Rows from block 11, named by matrix and row number. Rows with one number belong to one channel. Each number is 128 + 24 x the weight over its row's rms, rounded and kept within 0 to 255. All counts start at 0. After the name is the row's rms in percent of the matrix's.
# convs0: first 3x3 conv (model.blocks.11.convs.0.weight, 192x192x3x3, standardized in use), inputs 88-98, a 3x3 kernel for each
# convs1: second 3x3 conv (model.blocks.11.convs.1.weight, 192x192x3x3, standardized in use, transposed), outputs 88-98, a 3x3 kernel for each
convs0.97 101 [104 124 138 135 138 147 155 146 149 149 135 112 111 132 111 135 172 164 170 135 116 159 157 105 125 106 153 125 116 133 110 103 182 159 130 156 122 155 154 117 128 173 112 120 119 132 143 194 153 100 125 125 109 131  98 107 101  83 117 131 146 159 119 142 121 145 100 110 133 157 133 149 132 125 136 125  92 115 135 118 138 135 180 128 121 165 132 159 162 106 153 110 132 119  91 115 120 124 118]
convs1.97 087 [122 126 147 123  95 144 147 130 146 134 116 116 128 165 155  83 126 128 127 182 126 140  82 125 167 172 164 131 108 125 107 109 148 156 205 162 127 137 158 121 125 178 105 142 152 124 145 104 144 169 170 167 181 158 142 139 169 153 115 110 142 100 125 132 140 135 139 155 159 136 131  31 142 133 150 109 115 140 171 137 179 118 146 158 118  62 114 107 128 122 121 144 187 128 107 127 125 104 134]
convs0.98 101 [129 101 120 120 148 138 113  84 126 119 118 145 123 175 154 141 199 166 128 134 128 108 111 168  88 165 142 144 127 156 133 135 142 121 115 134 126 138 142 119  94 121 104 132 124 162 149 107 181 160 118 149 113 188 137 127 144 112 155  91 161  98 103 135 135  90 150 199 138 113 126 140 151 128 138 128 157 144 151 136 137 135 133 126 129 142 139 129 126 135 139 138 128 131 113 117 132 163  81]
convs1.98 099 [150 121 118 122 117  93 123  98 130 106 134 114 134 153 166 127 145 184 129  97 105 115  90 104  79 151 154 100  87 144 166 132 143 144 156 149 158 116 138 153 138 115 153 123 158 160 106 117 132 118 124 114 154 153 131 109 158 144 126 170 119  93 173 123 149 137 115 144 147  81 151 161 162 119 102 146 101 125 119  97 122 118  91  87 151 139  93  95 100  89 126 172  98  73 138 102 132 148  96]
convs0.99 091 [108 149 163 154 137 140 124 185 168 126 105 107 113 123 113 127 134 116 169 216 179 122 151 166 181 135 112 156 103 152 121 112 108 115  93 152 149 113  97 146  97 129 114 161 152 108 165 137 154 171 105 104 148  73  93 143 124  97 105 120 140  92 106 154 154 136 104 120  96 161 205 148 124 178 145 145 124 143 119 117 122 116 162 117 106 120 153 133 127 114 105 127 185 125  82 119 141  86  88]
convs1.99 090 [135 131 159 113 101 117 129 105 204 131 136 102 118 141 100 142 126 120 123 171 146 127 128 140 102 169  73 145 155 105 122 133 113 113 147 128 121 144 148 123 122 141 140 163  91 124 121 117 125 134 144  96 110  73 153 173 161 127 109 143 112 103 132 138 120 136 133 112 107 137 139 176 124  24 154 131 139 114 201  39 218 115 120  95 104 146 116  73  49  93 143 126 143 125 125 130 162 106 165]
convs0.100 091 [107 121 120 140 137 144 112 174 159 111 147 124 105 122 104 143 146 152 106 174 147 139 123 139 100  95  73  86 104 127 136 113 109 109 116 103 118 154 147 137  87 160 138 140 172 133 163 160 115 148 122 136 167  97 137 130 121 137 106 130  80 107 150 141 121 116 119 117  97 157 100 145 101 141 142 161 143 142 134  92 126 133 164 123 145 130 143 126 110 136 123 148 127 117  99 138 162 112 155]
convs1.100 094 [134 134 122 137 119 142 112 132 183 114 124 106 120 124 108 148 125 121 134 126 118 144 137 146 103 167  82 108 149  98  93 132 102 140 141 154 143 125 171 133 107 112 126 151 127 120  97 133 122 112 145 126  74  92 139 145 152 147 146 156 123 172 160 109 108 125 156  90 135 153 189 157 152  85 144 145 154 123 144  99 146 108 118 121 124 169 163 142 148 144 130 105 131 140 128 143 144  59 131]
convs0.101 098 [120 109 119 134 139 133 134 123 114 117 129 163 111 112 175  96 102 144 122  69 138 146  96 119 154  75 118 147 111 119 149 140 127 111 128 141 126 132 156 152 111 111 153  42 113 129 134  92 138 129  77 156 134 121 100 142 147 105 120 140 131 128 101 169 112 121 125 146 129 167  86 103 156 151 116 134 122 147 125 117 146 150 147 154 123 159 114 114 148 167 147 128 149 131 121 148 115  55 133]
convs1.101 115 [144 127 127 121 141  91 138 133 128 136 153 114 123 115 112 112 122 169 128 141 139 134 131 132 143 174 165 131 115 123 121 109 139 137 187 121 128 159 128 142 140 126 128 110 121 143 148 149 121 116 126 115 156 142 128 141 114 130 135 127 123 132 192 134 115 131 118 125 115 130 115 130 127 135 140 111 118 108 150 142 107 108  72 119 131 130  94 143  84 111 120 142 150  93 133 145 165 144  69]
convs0.102 090 [130 136 132 114 134 140 131 129  82 129 109 168 151 109 111 118  88  94 120 180 150 125 150 224  81 119 188 117  93 140 130 138 128 121 111 100 108  97 128 128 117 105 149 138 120 128 158 163 123 125 182 122 128 179  86 110 111  92 133 104 159 104 126 115 121 148  92 131 126  55  96 182 146 147 134 117 142 159 128 141 155 120 138  87 131 158 103 111 129 152 143 121 118 132 164 102 127  99 193]
convs1.102 082 [123 130 149 138 135 153 147 147 168 143 145 131 135 133 144  98  99  99 170 131 115 153 141  99 154 133 104 111 120  97 115 110 122 114  94 129 157 132 129 136 121  75 151 138 128 135 114 115 134 141 176 144 103  71 119 129 158 107  85 115 136 155 169 105 120 107 123 105 122 146  99 122 152  92  99 135 115 155 154 122 175 113 135 139 138 123 142  83  85 123 130 138 119 101 131 131 137 115 133]
convs0.103 104 [122  95 140 133 122 144 139 160 120  97 113 110 108 109 157 136 147 110 125 129 150 128 108 108  99 124 221 127 122 111 134 140 143 157 120  73  97 161 121 136 168 153 146 178 163 140 126 157 152 133 147 125 155 142  94 130 139 102 140 123 128 126 113 123  87 179 119 123 169 147 125 104 118 136 131 133 153 194 104 113 114 152 146 108 136 132 109 155 133 135 132 123 142  99 140 113 140 137  86]
convs1.103 090 [122 130 110 125 124 145 151 137 164 114 148 123 127 125 113  97 124 140 155 163 106 153 153 154 157  91 137  99 128 161 137 145 147  84 133 115 148 139 154 141  95 161  65  88 135 145 117 116 120 110 105 112 112 113 118 135 146 117 117 139 164 147  63 138 140 129 110 108 119  96 113 143 119 131 107 118 113 150 102 114 132 122 153 166 107 129 143 139 130 145 116 122 134 124 143 160 140 120 132]
convs0.104 095 [140 144 169 128 131 171 134 149 161  97 132 104 158 138 122 156 113 111 125 130 131 118 155 146 101 111 151 152 141 127 104 144 131 114 108 131 127 106 135 132 116 150 105  95 128 150 145  76 119 120 126 108 109 148  77  98 184 109 130 151 128 197 119 114 108 140 122 108 116 133 128  95 139 107  97 137 164 143 113 138 152 140  92 137 145 128 137 155 129 122 140 151 145 141 144 128 126 135 134]
convs1.104 087 [124 157 104 134 141 134 132 186  83 120 118 111 124 120  89 111 182 102 109 117  81 128 182 120 119  77 134 129 114 114 144 153 136 147 155 101 107  86 105 128 115 136 112  74  97 146 136 120 124  82  80 129 179 121 152 193 144 135 161 144 168 123 157 114 128 123 120 143 143 142 133  78 105 142  86 126 158 122  91 168 127 139 146 122 132 116 111 179 144 107 130 195 163 153 140 150  79  97 139]
convs0.105 100 [132 117 131 112 138 146 136 140 150 146 163 108 117 137  98 130 116 224 146 149 142 114 167  65 133 101 175 118 129 153 113 119 144 153 122  99 128 144 117  99 111 108 114 115 132 138 132  99 132 155 157 153  80 123 127 144 128 136 135 144 121  97 115 125 140 136 147 133 128 125 101  89 129 125 132 146 164 141 166 148 120 114 134 129 135 107 131 145 164 163 155 137 156 143 134 164  86 129 103]
convs1.105 097 [127 110 142 132 124 100 121 140 114 140 106 108 146 145 147 112 159 155 139 118 102 119 122 137 121 106  78 109 105  94 129 115 125 145 134 116  98 103 127 136 107 142 139 100 150 136 127 123 139 137 151 136 164 148  77  78 118  98 111  42  99 101  81 144 112 103 100  92  54 102  78 108 102 171  88 120 130 151 127 217  92 134 170 100 138 155 136 152 153 114 151 119 130 107 117 128 141 178 115]
convs0.106 102 [117 121 131 149 139 141 128 107 136 121 119 105 124  95 135 131  97  71 140 101 140 143 174 157 133 150  65 140 115 128  80  56 108 127 118 130 146 152 130 101 121 141 166 114 117 125 144 133 111 169 112 193 137 124 113 130 116 135 123  90 108 128 114 110  97 129 116  85 140 116 169 100 136 133 129 156 116 116 125 122 136 107 135  90 128 152 166 121 153 123 130 140 115 150 110 137 109 101 110]
convs1.106 089 [104 106 141 130 111 170 111 129 124 111  98 125 126 139 159 122 143 135 137 154 102 157 149  63 140 114 136 130 107  91 117 126  91 132 156 183 122 106 149 141 178 188 126  87 104 121 110 119 154 130 113 163 174 132 125 135 113 123 119 114  96  68 111 120 116 125 135 155 130 102  57  56 122 128 150 111  89 116 151 133 135 100 111 103 118  66 122 152 155 155 133 115 117 167 127 161 140 112 122]
convs0.107 107 [ 98  92 130 104 103 119 171 123 132 117  88 151 131 106 178 121 154 114 165 168 101 139 203 138 121 105 165 139  96 118 128  73 119 151 122 135 129 118 139 136 112 117 115 116 112 143 130  99 136 122  65 159 127 125 119 121 124 100 128 120 142  90  80  96 122 132 127  91 170 134  67  97 126 139  83 111 136  95 100  93 114 138 144 137 158 149 145 110 165 154 117 166 127 126 148 124 118  88 129]
convs1.107 104 [156 144 159 167  98 130 130 122 115 109 126  97 130 138 118 105  86 116 151 119 132 148 136 124 157 151 153 124 113  69 120 130 119 139 136 116 115 131 144 123 122 122 135 121 122 137 142 122 140 160 109 151 145 105 140 136 145 153  88 108 141 112 129 160 184 150 152 182 120 143 167 177 106  68 116 113  84 136 101 108 129 127  96 106 151 145 126 133 112 148 111 137 116 168 146 143 124 148  79]
convs0.108 097 [146 139 124 132 149 126 131 130 171 151 150 154 143 137 139 109 147 102  78 100 164 122 111 203 105 137 100 108 149 108 109 134 103 115 111  98 122 154 146 113 127 129 127  90 162 105 112 156  89 129 167 100 122 139 132 160 122 123 146 144 135 124 144 154 128 118 125 121 178 143 145 144 102 125 137 131 129 177 130 116 130 138  87 166 141 131 112 144 150 103 115 142 139 150 147 121 104 131 149]
convs1.108 084 [142 121 152 128  99 155 142 125 154 129 122 153 110 146 126 147  99 121 179 155 197 153 124 157 139 141 170 141 126 188 115 123 158 138 125 182 117 120  99 143 158  96 136 126 123 142 131 148 143 128 165 118 128 183 115 113 117 163 124 194 133 161 150 148 144 152 114 133  90 112 138 140 132 141 153 152 144 130 113 110 134 123 103 154 135 111 147 120 105 161 108 113 174 165 118 161 100 131 146]
convs0.109 101 [114 143 134 123 119 134 123 134 140 139 147 138 161 141 122  90  91 156 120 144 110 108 104 114 107  77  89 158 125 127 121 191 186  90 135 117 134 126 115  98 138 101 136  97 106  96 132 174 105 130  93 108 137 126 113 107 115  95 103 130 228 123 109 159 131 136 181 168 147 123 139 106 123 126 132 129 153 113 154 116 130 124 119 115 145 151 110  97 120 155 128 124 138 103 128 144 106 109 101]
convs1.109 106 [110 102 127 149 129 104 129 153 181 147 181 162 119 137 151 139 131 165 111 106  77 117 131 145 156 100 141 139 186 167 144 119  90 128 108 161 122 128 118 148 119 140 110 138 143 106 129 130 147 131  80 142 133 108 159 134 160 127 140 114 123 155 153 129 116  94 143 127  86 165 184 156 112 154 132 115 122 120 122 145 103 138 120 122 132 139 155 116 113  67  80 112  98 101  85  90 124 126 100]
convs0.110 103 [145 149 132 148 145 130 128 149 145 112  99  95 117 110 126  56 105 108 137 153 154 132 119 147 128 126 114 167 150 117 117 121 103 143 131 155 127 135 123 117 107 122  97 121 153 142 124 196 121 119 133 163 132  83 104 103 116 139 122 131 166 145 134 118 120 166 143 161 154 103 117  82 120 130 162 127 139  79 127 105 111 153 146 123 142 115 139 134 113 151 101 157 126 137 168  93 135 141 106]
convs1.110 094 [142 157 134 120 137 134 129 130 137 139 126 162 162 118 153 140 113 111 102 154  90 114 130 158  99 150 214 131 115 156 144 151 130 139  96 125 115 116 108 125 157  94 131 131 151 129 115  88 144 101 138 160 136 125 119 108 173 153 106 123 180 155 158 132 139 157 150 146 163 152 142 144 108 134 139  91 137 138 134 109 111 135 130 148 117 118 124 133 152 147 122 148 128 159 116 180 195 126 168]
convs0.111 101 [149 126 132 104 118 113 110  92 102 152 145 116  97 136 182 118 137 132 159 168 118 125 135 118 104 133 129 118 129 116  91  93 122 139 146 137  86 107 120 103 110  95 117 133 120 125 132 109 102 131 107 125 113 162 166 150 147 198 172 140 151 124 117 118 119 123 149 148 110 114 124 120 128 134 114 126 115 100 131 131 170 112 139 118  87 142 150 124 135 137 148 153 137 201 140 136 127 128 136]
convs1.111 100 [115 122 120 126 159 174 109 151 123 128 150 140 135 106 153 113  81 152 143 115 100 138 168 125 172 169 197 119 135 146 128 126 115  75  79 161 139 139 150 164 143 130 100 107 101 114 139 130 132 129 104 124 103 156 125 137 134  64  71  54 151 157 150 124 132 145 157 136 110 173 131 113 142 145 137 127 121 137 136 147 162 138 155 138 155 189 163 120 135 145 106 106 114  99 123  68 102 180 115]
convs0.112 103 [119 140 118 157 136 140 138 119 145 119 131 139 134 111 111 141 122 117 120 128 114 106 117  36 156 118 167 147 130 123 136 143 178 132 154 145 111 161 106 144 174 144 129 125 145 149 149 154 158 194 190 139 145 120 128 128  96 121 149  89 111 122 128 101 124 131 130 135 138 168 127 120 139 113 122  91 120 121  98 122 109 109 131 128 108 119 113 114 127 141 159 125 140 115 138  84 139 134 153]
convs1.112 094 [137 122 118 124 170  93 132 137 142 123 127 147  71 123 139 117 110  99 115 104  79  97  78 140  93 108 129 147 122  92 159 120 128 139 117 138 124 131 136 106 129 143  90 119 136 135 153 143 134 158  60 137 133 135 138 136 112 130 105  94 158 124 109 142 107 110 126 131 140 163 179 132 136 141 147 123 133 130 118 100 120 124 121 133 161  68  97 146 107 153 149 128 114 165 100  74 159 166 186]
convs0.113 107 [131 149 126 118 139 155 170 119 122  88 119 143 151 105 160 138 125 121 102 125 146 117 143  92 126 176 107 141 136 140 103  98 178 127 130 140 111 129 126  89  89 121 157 110 171 162 178 113 129 120  91 139 133 150 130  92 125 151 129 144 137 124 123  96 116 123 113 126 165 135  82 121 127 135 138 106 146 164 124 144 110 120 153 141 154 127  87 113 138 123 137 135  97 142 135 118 109  91 130]
convs1.113 096 [117 129 124 127 120 153 139 108 151 140 129 146 120 133 119  93 105  79 147 141 143 130 130 128 175 176 113 143 109 125 176 118 105 118  80 135 112 121 120 138 129 107 113 128  92 103 118 124 144 123 116 134 103  97 128 131 117 115 132 114 104 109 105 120 133 146 124 113  47 115  85 111 157 135 150 138 124 139 149 143 117 118 125 116 165 157 189 104 149  81 119 118 110 119 140 147 125 156 152]
convs0.114 092 [148 115 136 152 121 124 130 145 135 117 131 159 100 124 132  76 118 110 148 128 114 148 109 123 118 112 150  99 131 148  37 110 154 148 115 182 129 104 146 140 120  97 121 130 146 134 135 138 133 146 173 142 132 130 145 137 120 214 138  88 141 110  96 135 106  97 134  86 158 142  97  92 137 133 143 118 141 113 139 105 129 101 124 114 127  94 126 157 121 146 140 112 140 119 119 182 119 105 110]
convs1.114 091 [117 131 173  88 103 174 101 106 133 129 147 116 110 158 111  85 114  96 140 109  90 132  91  47 134 139 134 101 104  86 156 146 152 156 136 185 121 107 133 121 119 179 127 104 118 134 131 155 123 131 115 159 131 130 121 111 149  90 101 111 146 129 156 145 133 124 129 112 100 131 116  69 141 145 125 130 139 158 144 146 101 150 128 126 219  89 158 137 153 132 135 103 127 135  98 130 132 111 139]
convs0.115 101 [119 139 134 141 135 171 140 149 118 102 133 116 124  99  50 141 130 116 162  96 116 129  70 129 138  98 136 134 135 113 125 154  62 133 131 131 123 110 161 108 162 138 130 104 127 122 121 137 128 186 243 190 162 127 106 121 127 109 122 115 142 142 124 114 114 130 149 145 151 137 129 140 157 121 105 143 126 154 141 124 135 130  94 136 138 173 147 130 125 122 155 123 114 141 118 117 117 134 161]
convs1.115 133 [122 120 130 111 126  41 122 159 166 125 122 126 139 135 180 142 119 155 116 122 116  94 141 173 105  82  97 133 150 124 119 121 182  72  75 110 129 118 126 143 138 143 135 151 154 128 132 132 103 111 125 142  95 159 121 127 131 163 166 136 124 101 124 125 108 114 114 119 140 137 119  52 127 135 148 135 142 139 129 112 133 145 142 142 118  79  70 127 158  96 145 114 125 149 149 134 177 160 127]
convs0.116 101 [124 120  89 127  98  68 130 127 100 125 122 122 129 171 225 145 196 154 143 160 105 108 105 144 104  89 118 153 101 104 135 144 157 128 107 108 129 139 121 122 149 147 136 136 133 158 133 158 157 114 125 133 133 174  88 119 137 102 143  79 113 131 119 116 135 144 141 147 154 162 134 141 154 115 119 135 123 156 134 128 160 135 111 127 133 147 119 128 171 135 109  96 121 111 142 138 111 139 139]
convs1.116 099 [112 118  98 146 160 118 153 149 119 118 147 130  89 107  87 125 111 143 141 173 130 146 163 119 129 134 139 100 105  89 129 105  20 161 139 118 125 129 135 103 107 128 124 143 128 119 112 137 109 133 102 113 118  93 119  95  93 130 127  66 102 139 131 117 112  99 126 163 189 136 139 179 133 156 110 108 129 121 124 136 108 118 118 106 151 129  95 118 117 103 122 129  96 114 136  96 118 144 171]
convs0.117 094 [108 133 156 164 125 122  99 126 145 130 131 158 122 107 119 111 122 111 153 144 144 113 117 155  98 128  97 118 105 171  63 110 158 124 137 130  93 139 140 118 138 154 135 140 135 166 128 102 140 146 114 124 184 117 138 165 156 184 159 114 164 129 117 131 133 124 156 105 127 114  89 131 140 100 137 138 151 128 109 172 140 116 117 156 100 135 121 132 121 118 147  73 123 120 100 145 130 126 124]
convs1.117 096 [127 134 142  93 113 145 101 116 133 122 153 101 125 144 120  80 131  87 109 132  93 154 104  81 159 134  87 109 116  92 164 156 111 157 167 131 119 104 108 140 113 153 145  53 106 155 168 118 122 114  88 163 188 126 119  91 143  95 110 130 143  92 152 132 140 119 121 107 105 127  58  88 144 137 161 124 101 139 135 138 170 132  94 128 126 153 146 154 116 125 134 116 173 145  92 131 149 151 148]
convs0.118 099 [131 125 126 128 124 100 126 120 115 127 138 136 126 131 142 110 164 126 129 134 133 117  97 193 120 103  92 118 129 173 123 129  95 121 130  95 108 117 136 118  90 108 127 132 103 123 110 127 126 123 115  92 123 147 133 147 135 183  94 138 107 137 117 146 137 118 116 116 161 138 108 151 137 140 123 131 128 121 137 143 141 121 124 134 130 107 166 137 116 115 130 148 121 138 137  59 140 112 120]
convs1.118 120 [139 100 144 146 103 134 104 120 126 129 128 139 137 162 139 136 204 114 135 134 163 131 111  80  81 108  97 146 133 102 119 123 196 135 164  96 128 104 120 133 141 136 125 139 138 128 137 131 138 117  74 144 104  85 176 124 122 157 155 171 114 179 106 128 139 153 127 113 159 148 128 108 140 143 156 106 146 149  98 151 126 133 150 127 143 125 112 146 145 127 142 119 122 114 168 118 101  96 111]
convs0.119 105 [143 134 149 137 114 119  86 109 103 117 117 151 141 159 145 131 125 132 133  90 111 138  55 121 164  91 159 123 128 140 143 162 116 138 165 131 122  65 113 114  61 118 128 186 135 138 103 112 159  94  95 115 160 147 156 175 143 123 115 120 155  82 185 179 140 119 174 156 127 138 140 165 158 117 141 159 109  92 155 129 138 136 114 134 109 121 153 104 144 115 130 173 119 166 135 124 126 138 118]
convs1.119 103 [132 104 105 120 152 102 114 176 141 139 128 154 160 126 152 139 121 112 132  84  98 131 126 119  96 113 117 125 108 156 153 129 217 131 111 138 123 101 124 106 132 131 148 170 164 150 139 153 132 106 141 100 119 183 156 157 143 104 122 106 142 135  81 126 107 106  96  98 118 106 120  70 117 130 120 118 145 114 127 136 101 148 140 120 122 132 108 186 150 157 115 162 126  89 139 106 114  80 125]
convs0.120 106 [159 123 145 130 119 106 119 104  97 155 134 127 130 138 199 122 134 103 157 120 132 142 126 131 130 129 150 121 113 125 118 145  95 186 146 130 123 116 150 123  95 142 147 131 160 124 133 144 141 146 125 112  70 106 111 115 104  86 174 153 119 151 131 123  99 122 156 170 160 139 134 108 117 129 139 126 133 138 124 139 137 128 128 111 133 126 145 153 152 127 120 121  98 124 205 146 137 143 124]
convs1.120 116 [124 135 104 114 112  90 120 116 105 126 104 124  96  69 133 135 136 163 156 133 153  92 127 132 151 107 174 112 140 125 138 138  99 165 167 147 146  94 120 126 131 130 138 107 106 118  84 119 122  81 136 141 105 129 127 102 112 114 127  88 132 110 136 140 132 114 133 154 176 132 159 175 134 117 127 147  98  97 122  80 104 108 132 105 110 104 126 105 115 149  87 139 141 124 154 157 132 154 148]
convs0.121 096 [130 132 137 118 130 154 131 145 158 129 184 130 126 122  95 151 127 113 107  62 144 133 109 165 129 129 138 115 135 151 130 115 139  86 103 139 127 142 102 156 141  88 144  94  96 154 123  88  91  75 113 127 138 138 125 135 177 117 103 132 136  91 120 126 123 131 127  77 119 129  68 111 118 110 110  95 104 134 100 125 157 125 114 143 145 138 142 134 123 130 125 147 158 145 133 142 139 119 114]
convs1.121 107 [126 157 117 144 153 125 136 139 117 115 112 150 108 113 119 119 114 165 118 178 146 141 125 137 136  69 129 136 126 195 178 157 140 146 151 136 131 139 121 118  95 141 114 106 157 128 146 175 130 120 110 112 126 125 100  90 100 122 131 112 123 158 128 132 115 181 145 143 144 123 157 210 125 174 105 127 100 118 115 125 117 152 117 142 135 121 126 133 120 130 131 133 152 134 122 117 121 105 139]
convs0.122 101 [122 128  97  95  94 125 144 128 135 124 125 124  77  71  82 134 115 123 143  97 118 166 143 114 104  80 115 129 113 100 105 150 175 122 130 112 127 152 140 140 136 170 144 113 146 141 126 142 105 116 209 114 156 106 143 137 147 110 126 106 137 105  98 132 121 134 119  77  90 142 103  91 136 122 140 166 127 159 126 121 111 123 132 126 132  98  97 154 136 111 105 115 114 132 124 127 126 133 137]
convs1.122 102 [146 138  88 149 121 102 109 122 141 139 117 135 120 134 113 105 124 165 120 109 134 133 133 195 169 121 148 127 128 126 137 123 172 111 146 117 135 140 148 135 125 162 122  91 126 139 142 140 155 118 133 142  88 147 139  92 158 133 115 206 126 118  98 130 126 157 135 148 108 158  99 135 125 119 109 118  80 120 122 106 103 100 124 152 108 142  51 132 145 191 143 146 142  98 122 106 138 130 146]
convs0.123 102 [136 138 134 114  78 106 154 107  95 133 120 146 132 140 119 142 125 132 130 102  99 117 148 108 129 126 115 125 124 150 131 124 118 127 131 136 134 109 146 107 130 137 127 137 113 105 115 100  75  85 101  98 121 114 117 103 136 121  89  97 138 109 119 162 103  99 113 135 101 117  72 112 118 122 110 131 139 127 148 137 130 125 122 136 123 141 112 128 157 116 148 112 116 122 142  85 103 134 116]
convs1.123 102 [114 117 165 125 142 146 115 159 175 132  92  94 128 134 122  96 123 140 122  86 105 114 119  68 124 155 118 143 128 121 142 155 140  96 183  83 146 113 112 128 102 120 172 124 137 132  85 116 130 134 131 104 134 130 131 115 143 108 123 125 121 112 105 140 169 124 177 174 139 163 164 152 127 128 137 172 115 134 138 116 145 137 136 149 118 142 139  99 136 130 120 101 146 141 145 150 121 107 136]
convs0.124 104 [125 146 155 155 155 103 123 113  97 123  95 112 132 151 140 121 105  89 144 152 128 130 136 122 146 150 159 118 149 114 104  97 188 145 135 135  98  77 102 118 141 172  96  82 114 122 106 109 139 110 176  85  99 157 137 129 124 125 134 169 105 126 122  96 130 122  97 118 163 134  95 167 109 141 125 109 123 143 109 111 139 141 120 133 105 102 148 144 125 174 108  91  77 117 137 184  98 122 152]
convs1.124 087 [135  94 159 140 174 178 153 148 107 128 172 164 127 157 100 117 115 123 127 127 137 129 104  83 174 137  94 123 150 136 104 128  99 146 101  93 124 140 159 147 131 163 126 149 152 108 114 128 129 130 145 121  98 120 137 127  90 163 157 145 146 114  51 130  75 104 118 129 136 134 122 141 127 125 151 125 135 117 149 132 118 127 135 150 146 136 198 129 137 116 137 133 147 169 133 155 102 111 160]
convs0.125 106 [144 133 129 130 107  94 138 120 116 119 130 142 103 134  81 124  93  71 132 163 152 147 132 192  98 157 156 122 118 104 119 108 130 104 114  96 111 151 116 107 138 144 120 111 133 132 141 136 157 133 102  87 106 159 118 112 111 143 161 156 155 143 127 125  97 135 155 117 145 161 131 163 126 136 152 112 143 161  87 136 126 130 125 137 115 126 162 141 162 129 127 112 117 127 116 151 148 161 143]
convs1.125 090 [113 141 122 140 148  99 131 143  96 145 140 147 118 107 120 113 127 125 100 133 111  95 103  19  99 114  70 101 136  99 102  96  70 165 147 156 130 140 164 139 114 151 114 147 167 124 135 111 137 121 102 134 118  63 124 129  90 127 132 122 113 144 133 124 111  85 128 141 135 103 137  90 112 129 132 102 144 112 122 121 131 124 119 132 100 106 123 102 109 141 118 169 120 121 201 135 130 156 115]
convs0.126 101 [109 121 140 135 128 158 126 131 157 132 143 106 125 124 102 117 117 127 130  67 165 133  59 165  93  67 117 110 103 141 116 120 151 113 146 160 129 160  65  81  99  65 130  36  63 142 126 108 107 124 103 106 107 136 111 169 141 109 136 152  95 155 106 155 148 119 158 145 156 140 156 104 113 123 140 111 120 155 113 136 124 138 103 118 140 101 107 131 152 119 128 148 135 126 130 164 128 118 173]
convs1.126 117 [124 123 132 128 115 119 129 145 159  91 101 127 110 102  94 150  89 108 115 127 110 135 113 126 120 147 154 119 104 148 126 155 153 115  94 148 113 122 130 134 101 125 119 117 132 123 138 120 119 129 131 105 116 145 119 142 107 113 148 141 104 141 109 124 172 174 114 146 135 114 156 169 113  60 157 110 125 114 120 116  96 142  85 140 125 112 122 150  98 147 148 110 190 130 149 176 133 135 160]
convs0.127 104 [140 119 124 117 143 151 120 153 130 136 160 111 119 144 144 130 132 134 152 122 115 138 200 166 140 133 128 106  98 113 148  95 151 106  82 119 144 159 109 122  88 100  89  88 105 117 140 111 126 149  70 136 184 131 105 134 119 188 144 104 124 107 130 133 113 150 128  90  74 116 113 122 141 139 131 116 110 117 102 128 133 103 115 143 108 150 167 135  98 137 129 137 164 173  96 104 133  96 134]
convs1.127 100 [117 133 123 121 139 166 108 123 116 119 125 107 117 184 105 151 158 122  90 126  86 137 109  78 101  74  90 120 108 109 120 124  64 118  62  29 105 103  92 130 132 148 119  83 106 120 130 109 136 142 134 131 123 123 109 123 118  66  79  54 105 105 115 124 126 148 138 105 108 147 133 168 134 123 126 145 121 122 145 140 141 126 107 106 175 185 170 121 159 158 120 129 138 179 145 109 153 131 168]
convs0.128 103 [142 151 100 132 149  66 131 141 120 112 109 110 111 128 166 137 109  89 111 144 161 135 130  97 136 148 115 148 148 105 139 142 163 126 147 136 124 135 130 118 128  83 125 136 191 132 117 155 169 142  61 173 161 121 119 113 104 104 132 122 117 124 126 104 115 147 124 129 137 151 146 120 142 149 138 132 137 132 108 131  92 148 138 146 153 123 147 125 146 148 122 113 115 115 134 125 113 131 183]
convs1.128 098 [133 136 153 139 144 141 100 115 113 132 110 143 129 112  75 114 142 107 140 143 113 104 122 115 135 130 129 140  93  80 157 148 123 131 120 104 145 126 148 140 101 101 150 142 128  97 114 101  95 160 137 126 152 122 110 113 120 118  80  33 116  94  91 135 140 114 120 133 104 121 122 121 110 120 142 131 115 120 127 113 166 137 115 113 114 116 207 120 123 107 141 131  82 155 138 111 104  98  94]
convs0.129 101 [138 129 137 136 136 147 109 119  97 145 141 113 162 113 125 106 125 155 134  87 118 143  93  90 118 106  93 139 129 126  99 132 127  80 109 122 122 107  93 150 148  84  91  86 150 139  89  96 116 101 135 123 114 119 139 140 164 180 183 158 137 143 129 140 143 141 146 151 127  83 161 143 151 105 107 121 105 120 142 125 142 134 136 146 111 129 121 129 165 131 111 114 122 139 121 124 148 118 118]
convs1.129 093 [129 106 121 134 132 145 149 134 172 129 116 129 154 123 134 155 127 121 180 137 132 171 146 151 177 161 150 114 134 129  80 109 122  77  96 143 132 125 122 140 161 148 164 181 147 126 112 120 105 139 137 126 127 131 142 149 132 142 131 129 132 133  90 151 109 127 199 189 171 186 148 122 164 149 104 185 130 116 159 142 117 168 140 114 134 159 121 161 131 106 147 160 127 163 152 160 155  99 106]
convs0.130 089 [ 96 110 124 157 124 138 112 115 161 104 107 106 161 142 114 116 117 124 137 144 196  88 100 149  83  62 102 134 105 119 129 136 132 119 104 149  90 149 133 123 130 143 160 161 148 118 124 164 111 124 145 147 180 152 108  96 139  85 122 142  93  97 115 171 129  81 172 112 111 123 152 125 116 152 146  93 131 159 154 158 143 177 171 166 130 117 122 172 115 123 133 138 151 126 112 157 133 128 148]
convs1.130 089 [129 144 179 137 121 119 171 179 187 131 139  97 114 139 125 122 129 129 143 161 137 136 119  99 111 154 142 119 126  78 143 131 118 140 116 231 178 173 172 138 116  98 175 201 152 115 131 127 132 113 125 111  83 123 145 186 172 145 163 129 153 145 145 110 117 124 150 146 116 127 112 121 123  93 117 125  95 109 118  89 109 100  63 118 143 125 136 135 124 156 130  58 123 106  90 194 169  75 119]
convs0.131 094 [ 98 118 128 110 130 149 118 181 150 104  91 134 108  91  99 114 106 157 142 196 182 142 121 136 139 110 117 143 108 114 145 110 167 107 106 109 135  98 102  90 141 116 142 173 150 130 146 128 113 126 132  68 163 114 149 128 123 107  95 128 122  97 156 130 174 142 130  93 131 119 164 105 137 133 126 137 100 152 152 139 120 112 157 149 135 147 145 106 122 105 130 138 130 134 111 115 116 115  92]
convs1.131 086 [128 136 171 140 116 132 122  96 123 120 123 120 130 132 109 125  90  61 146 110 142 141 126 151 133 107 146 138 141  43 120 118 124 108 152 124 118 121 152 126 112 105 147 136 141 147 116 104 129 119 109 119 129  89 147 133 178 135  94 145 167 127 181 124 156 135 125 128  77 117 115 142 122  50  63 142 130 136 129 100 117  99 109  94 132 141 114 122  95 110 129 138 119 130 126 104 149 175 112]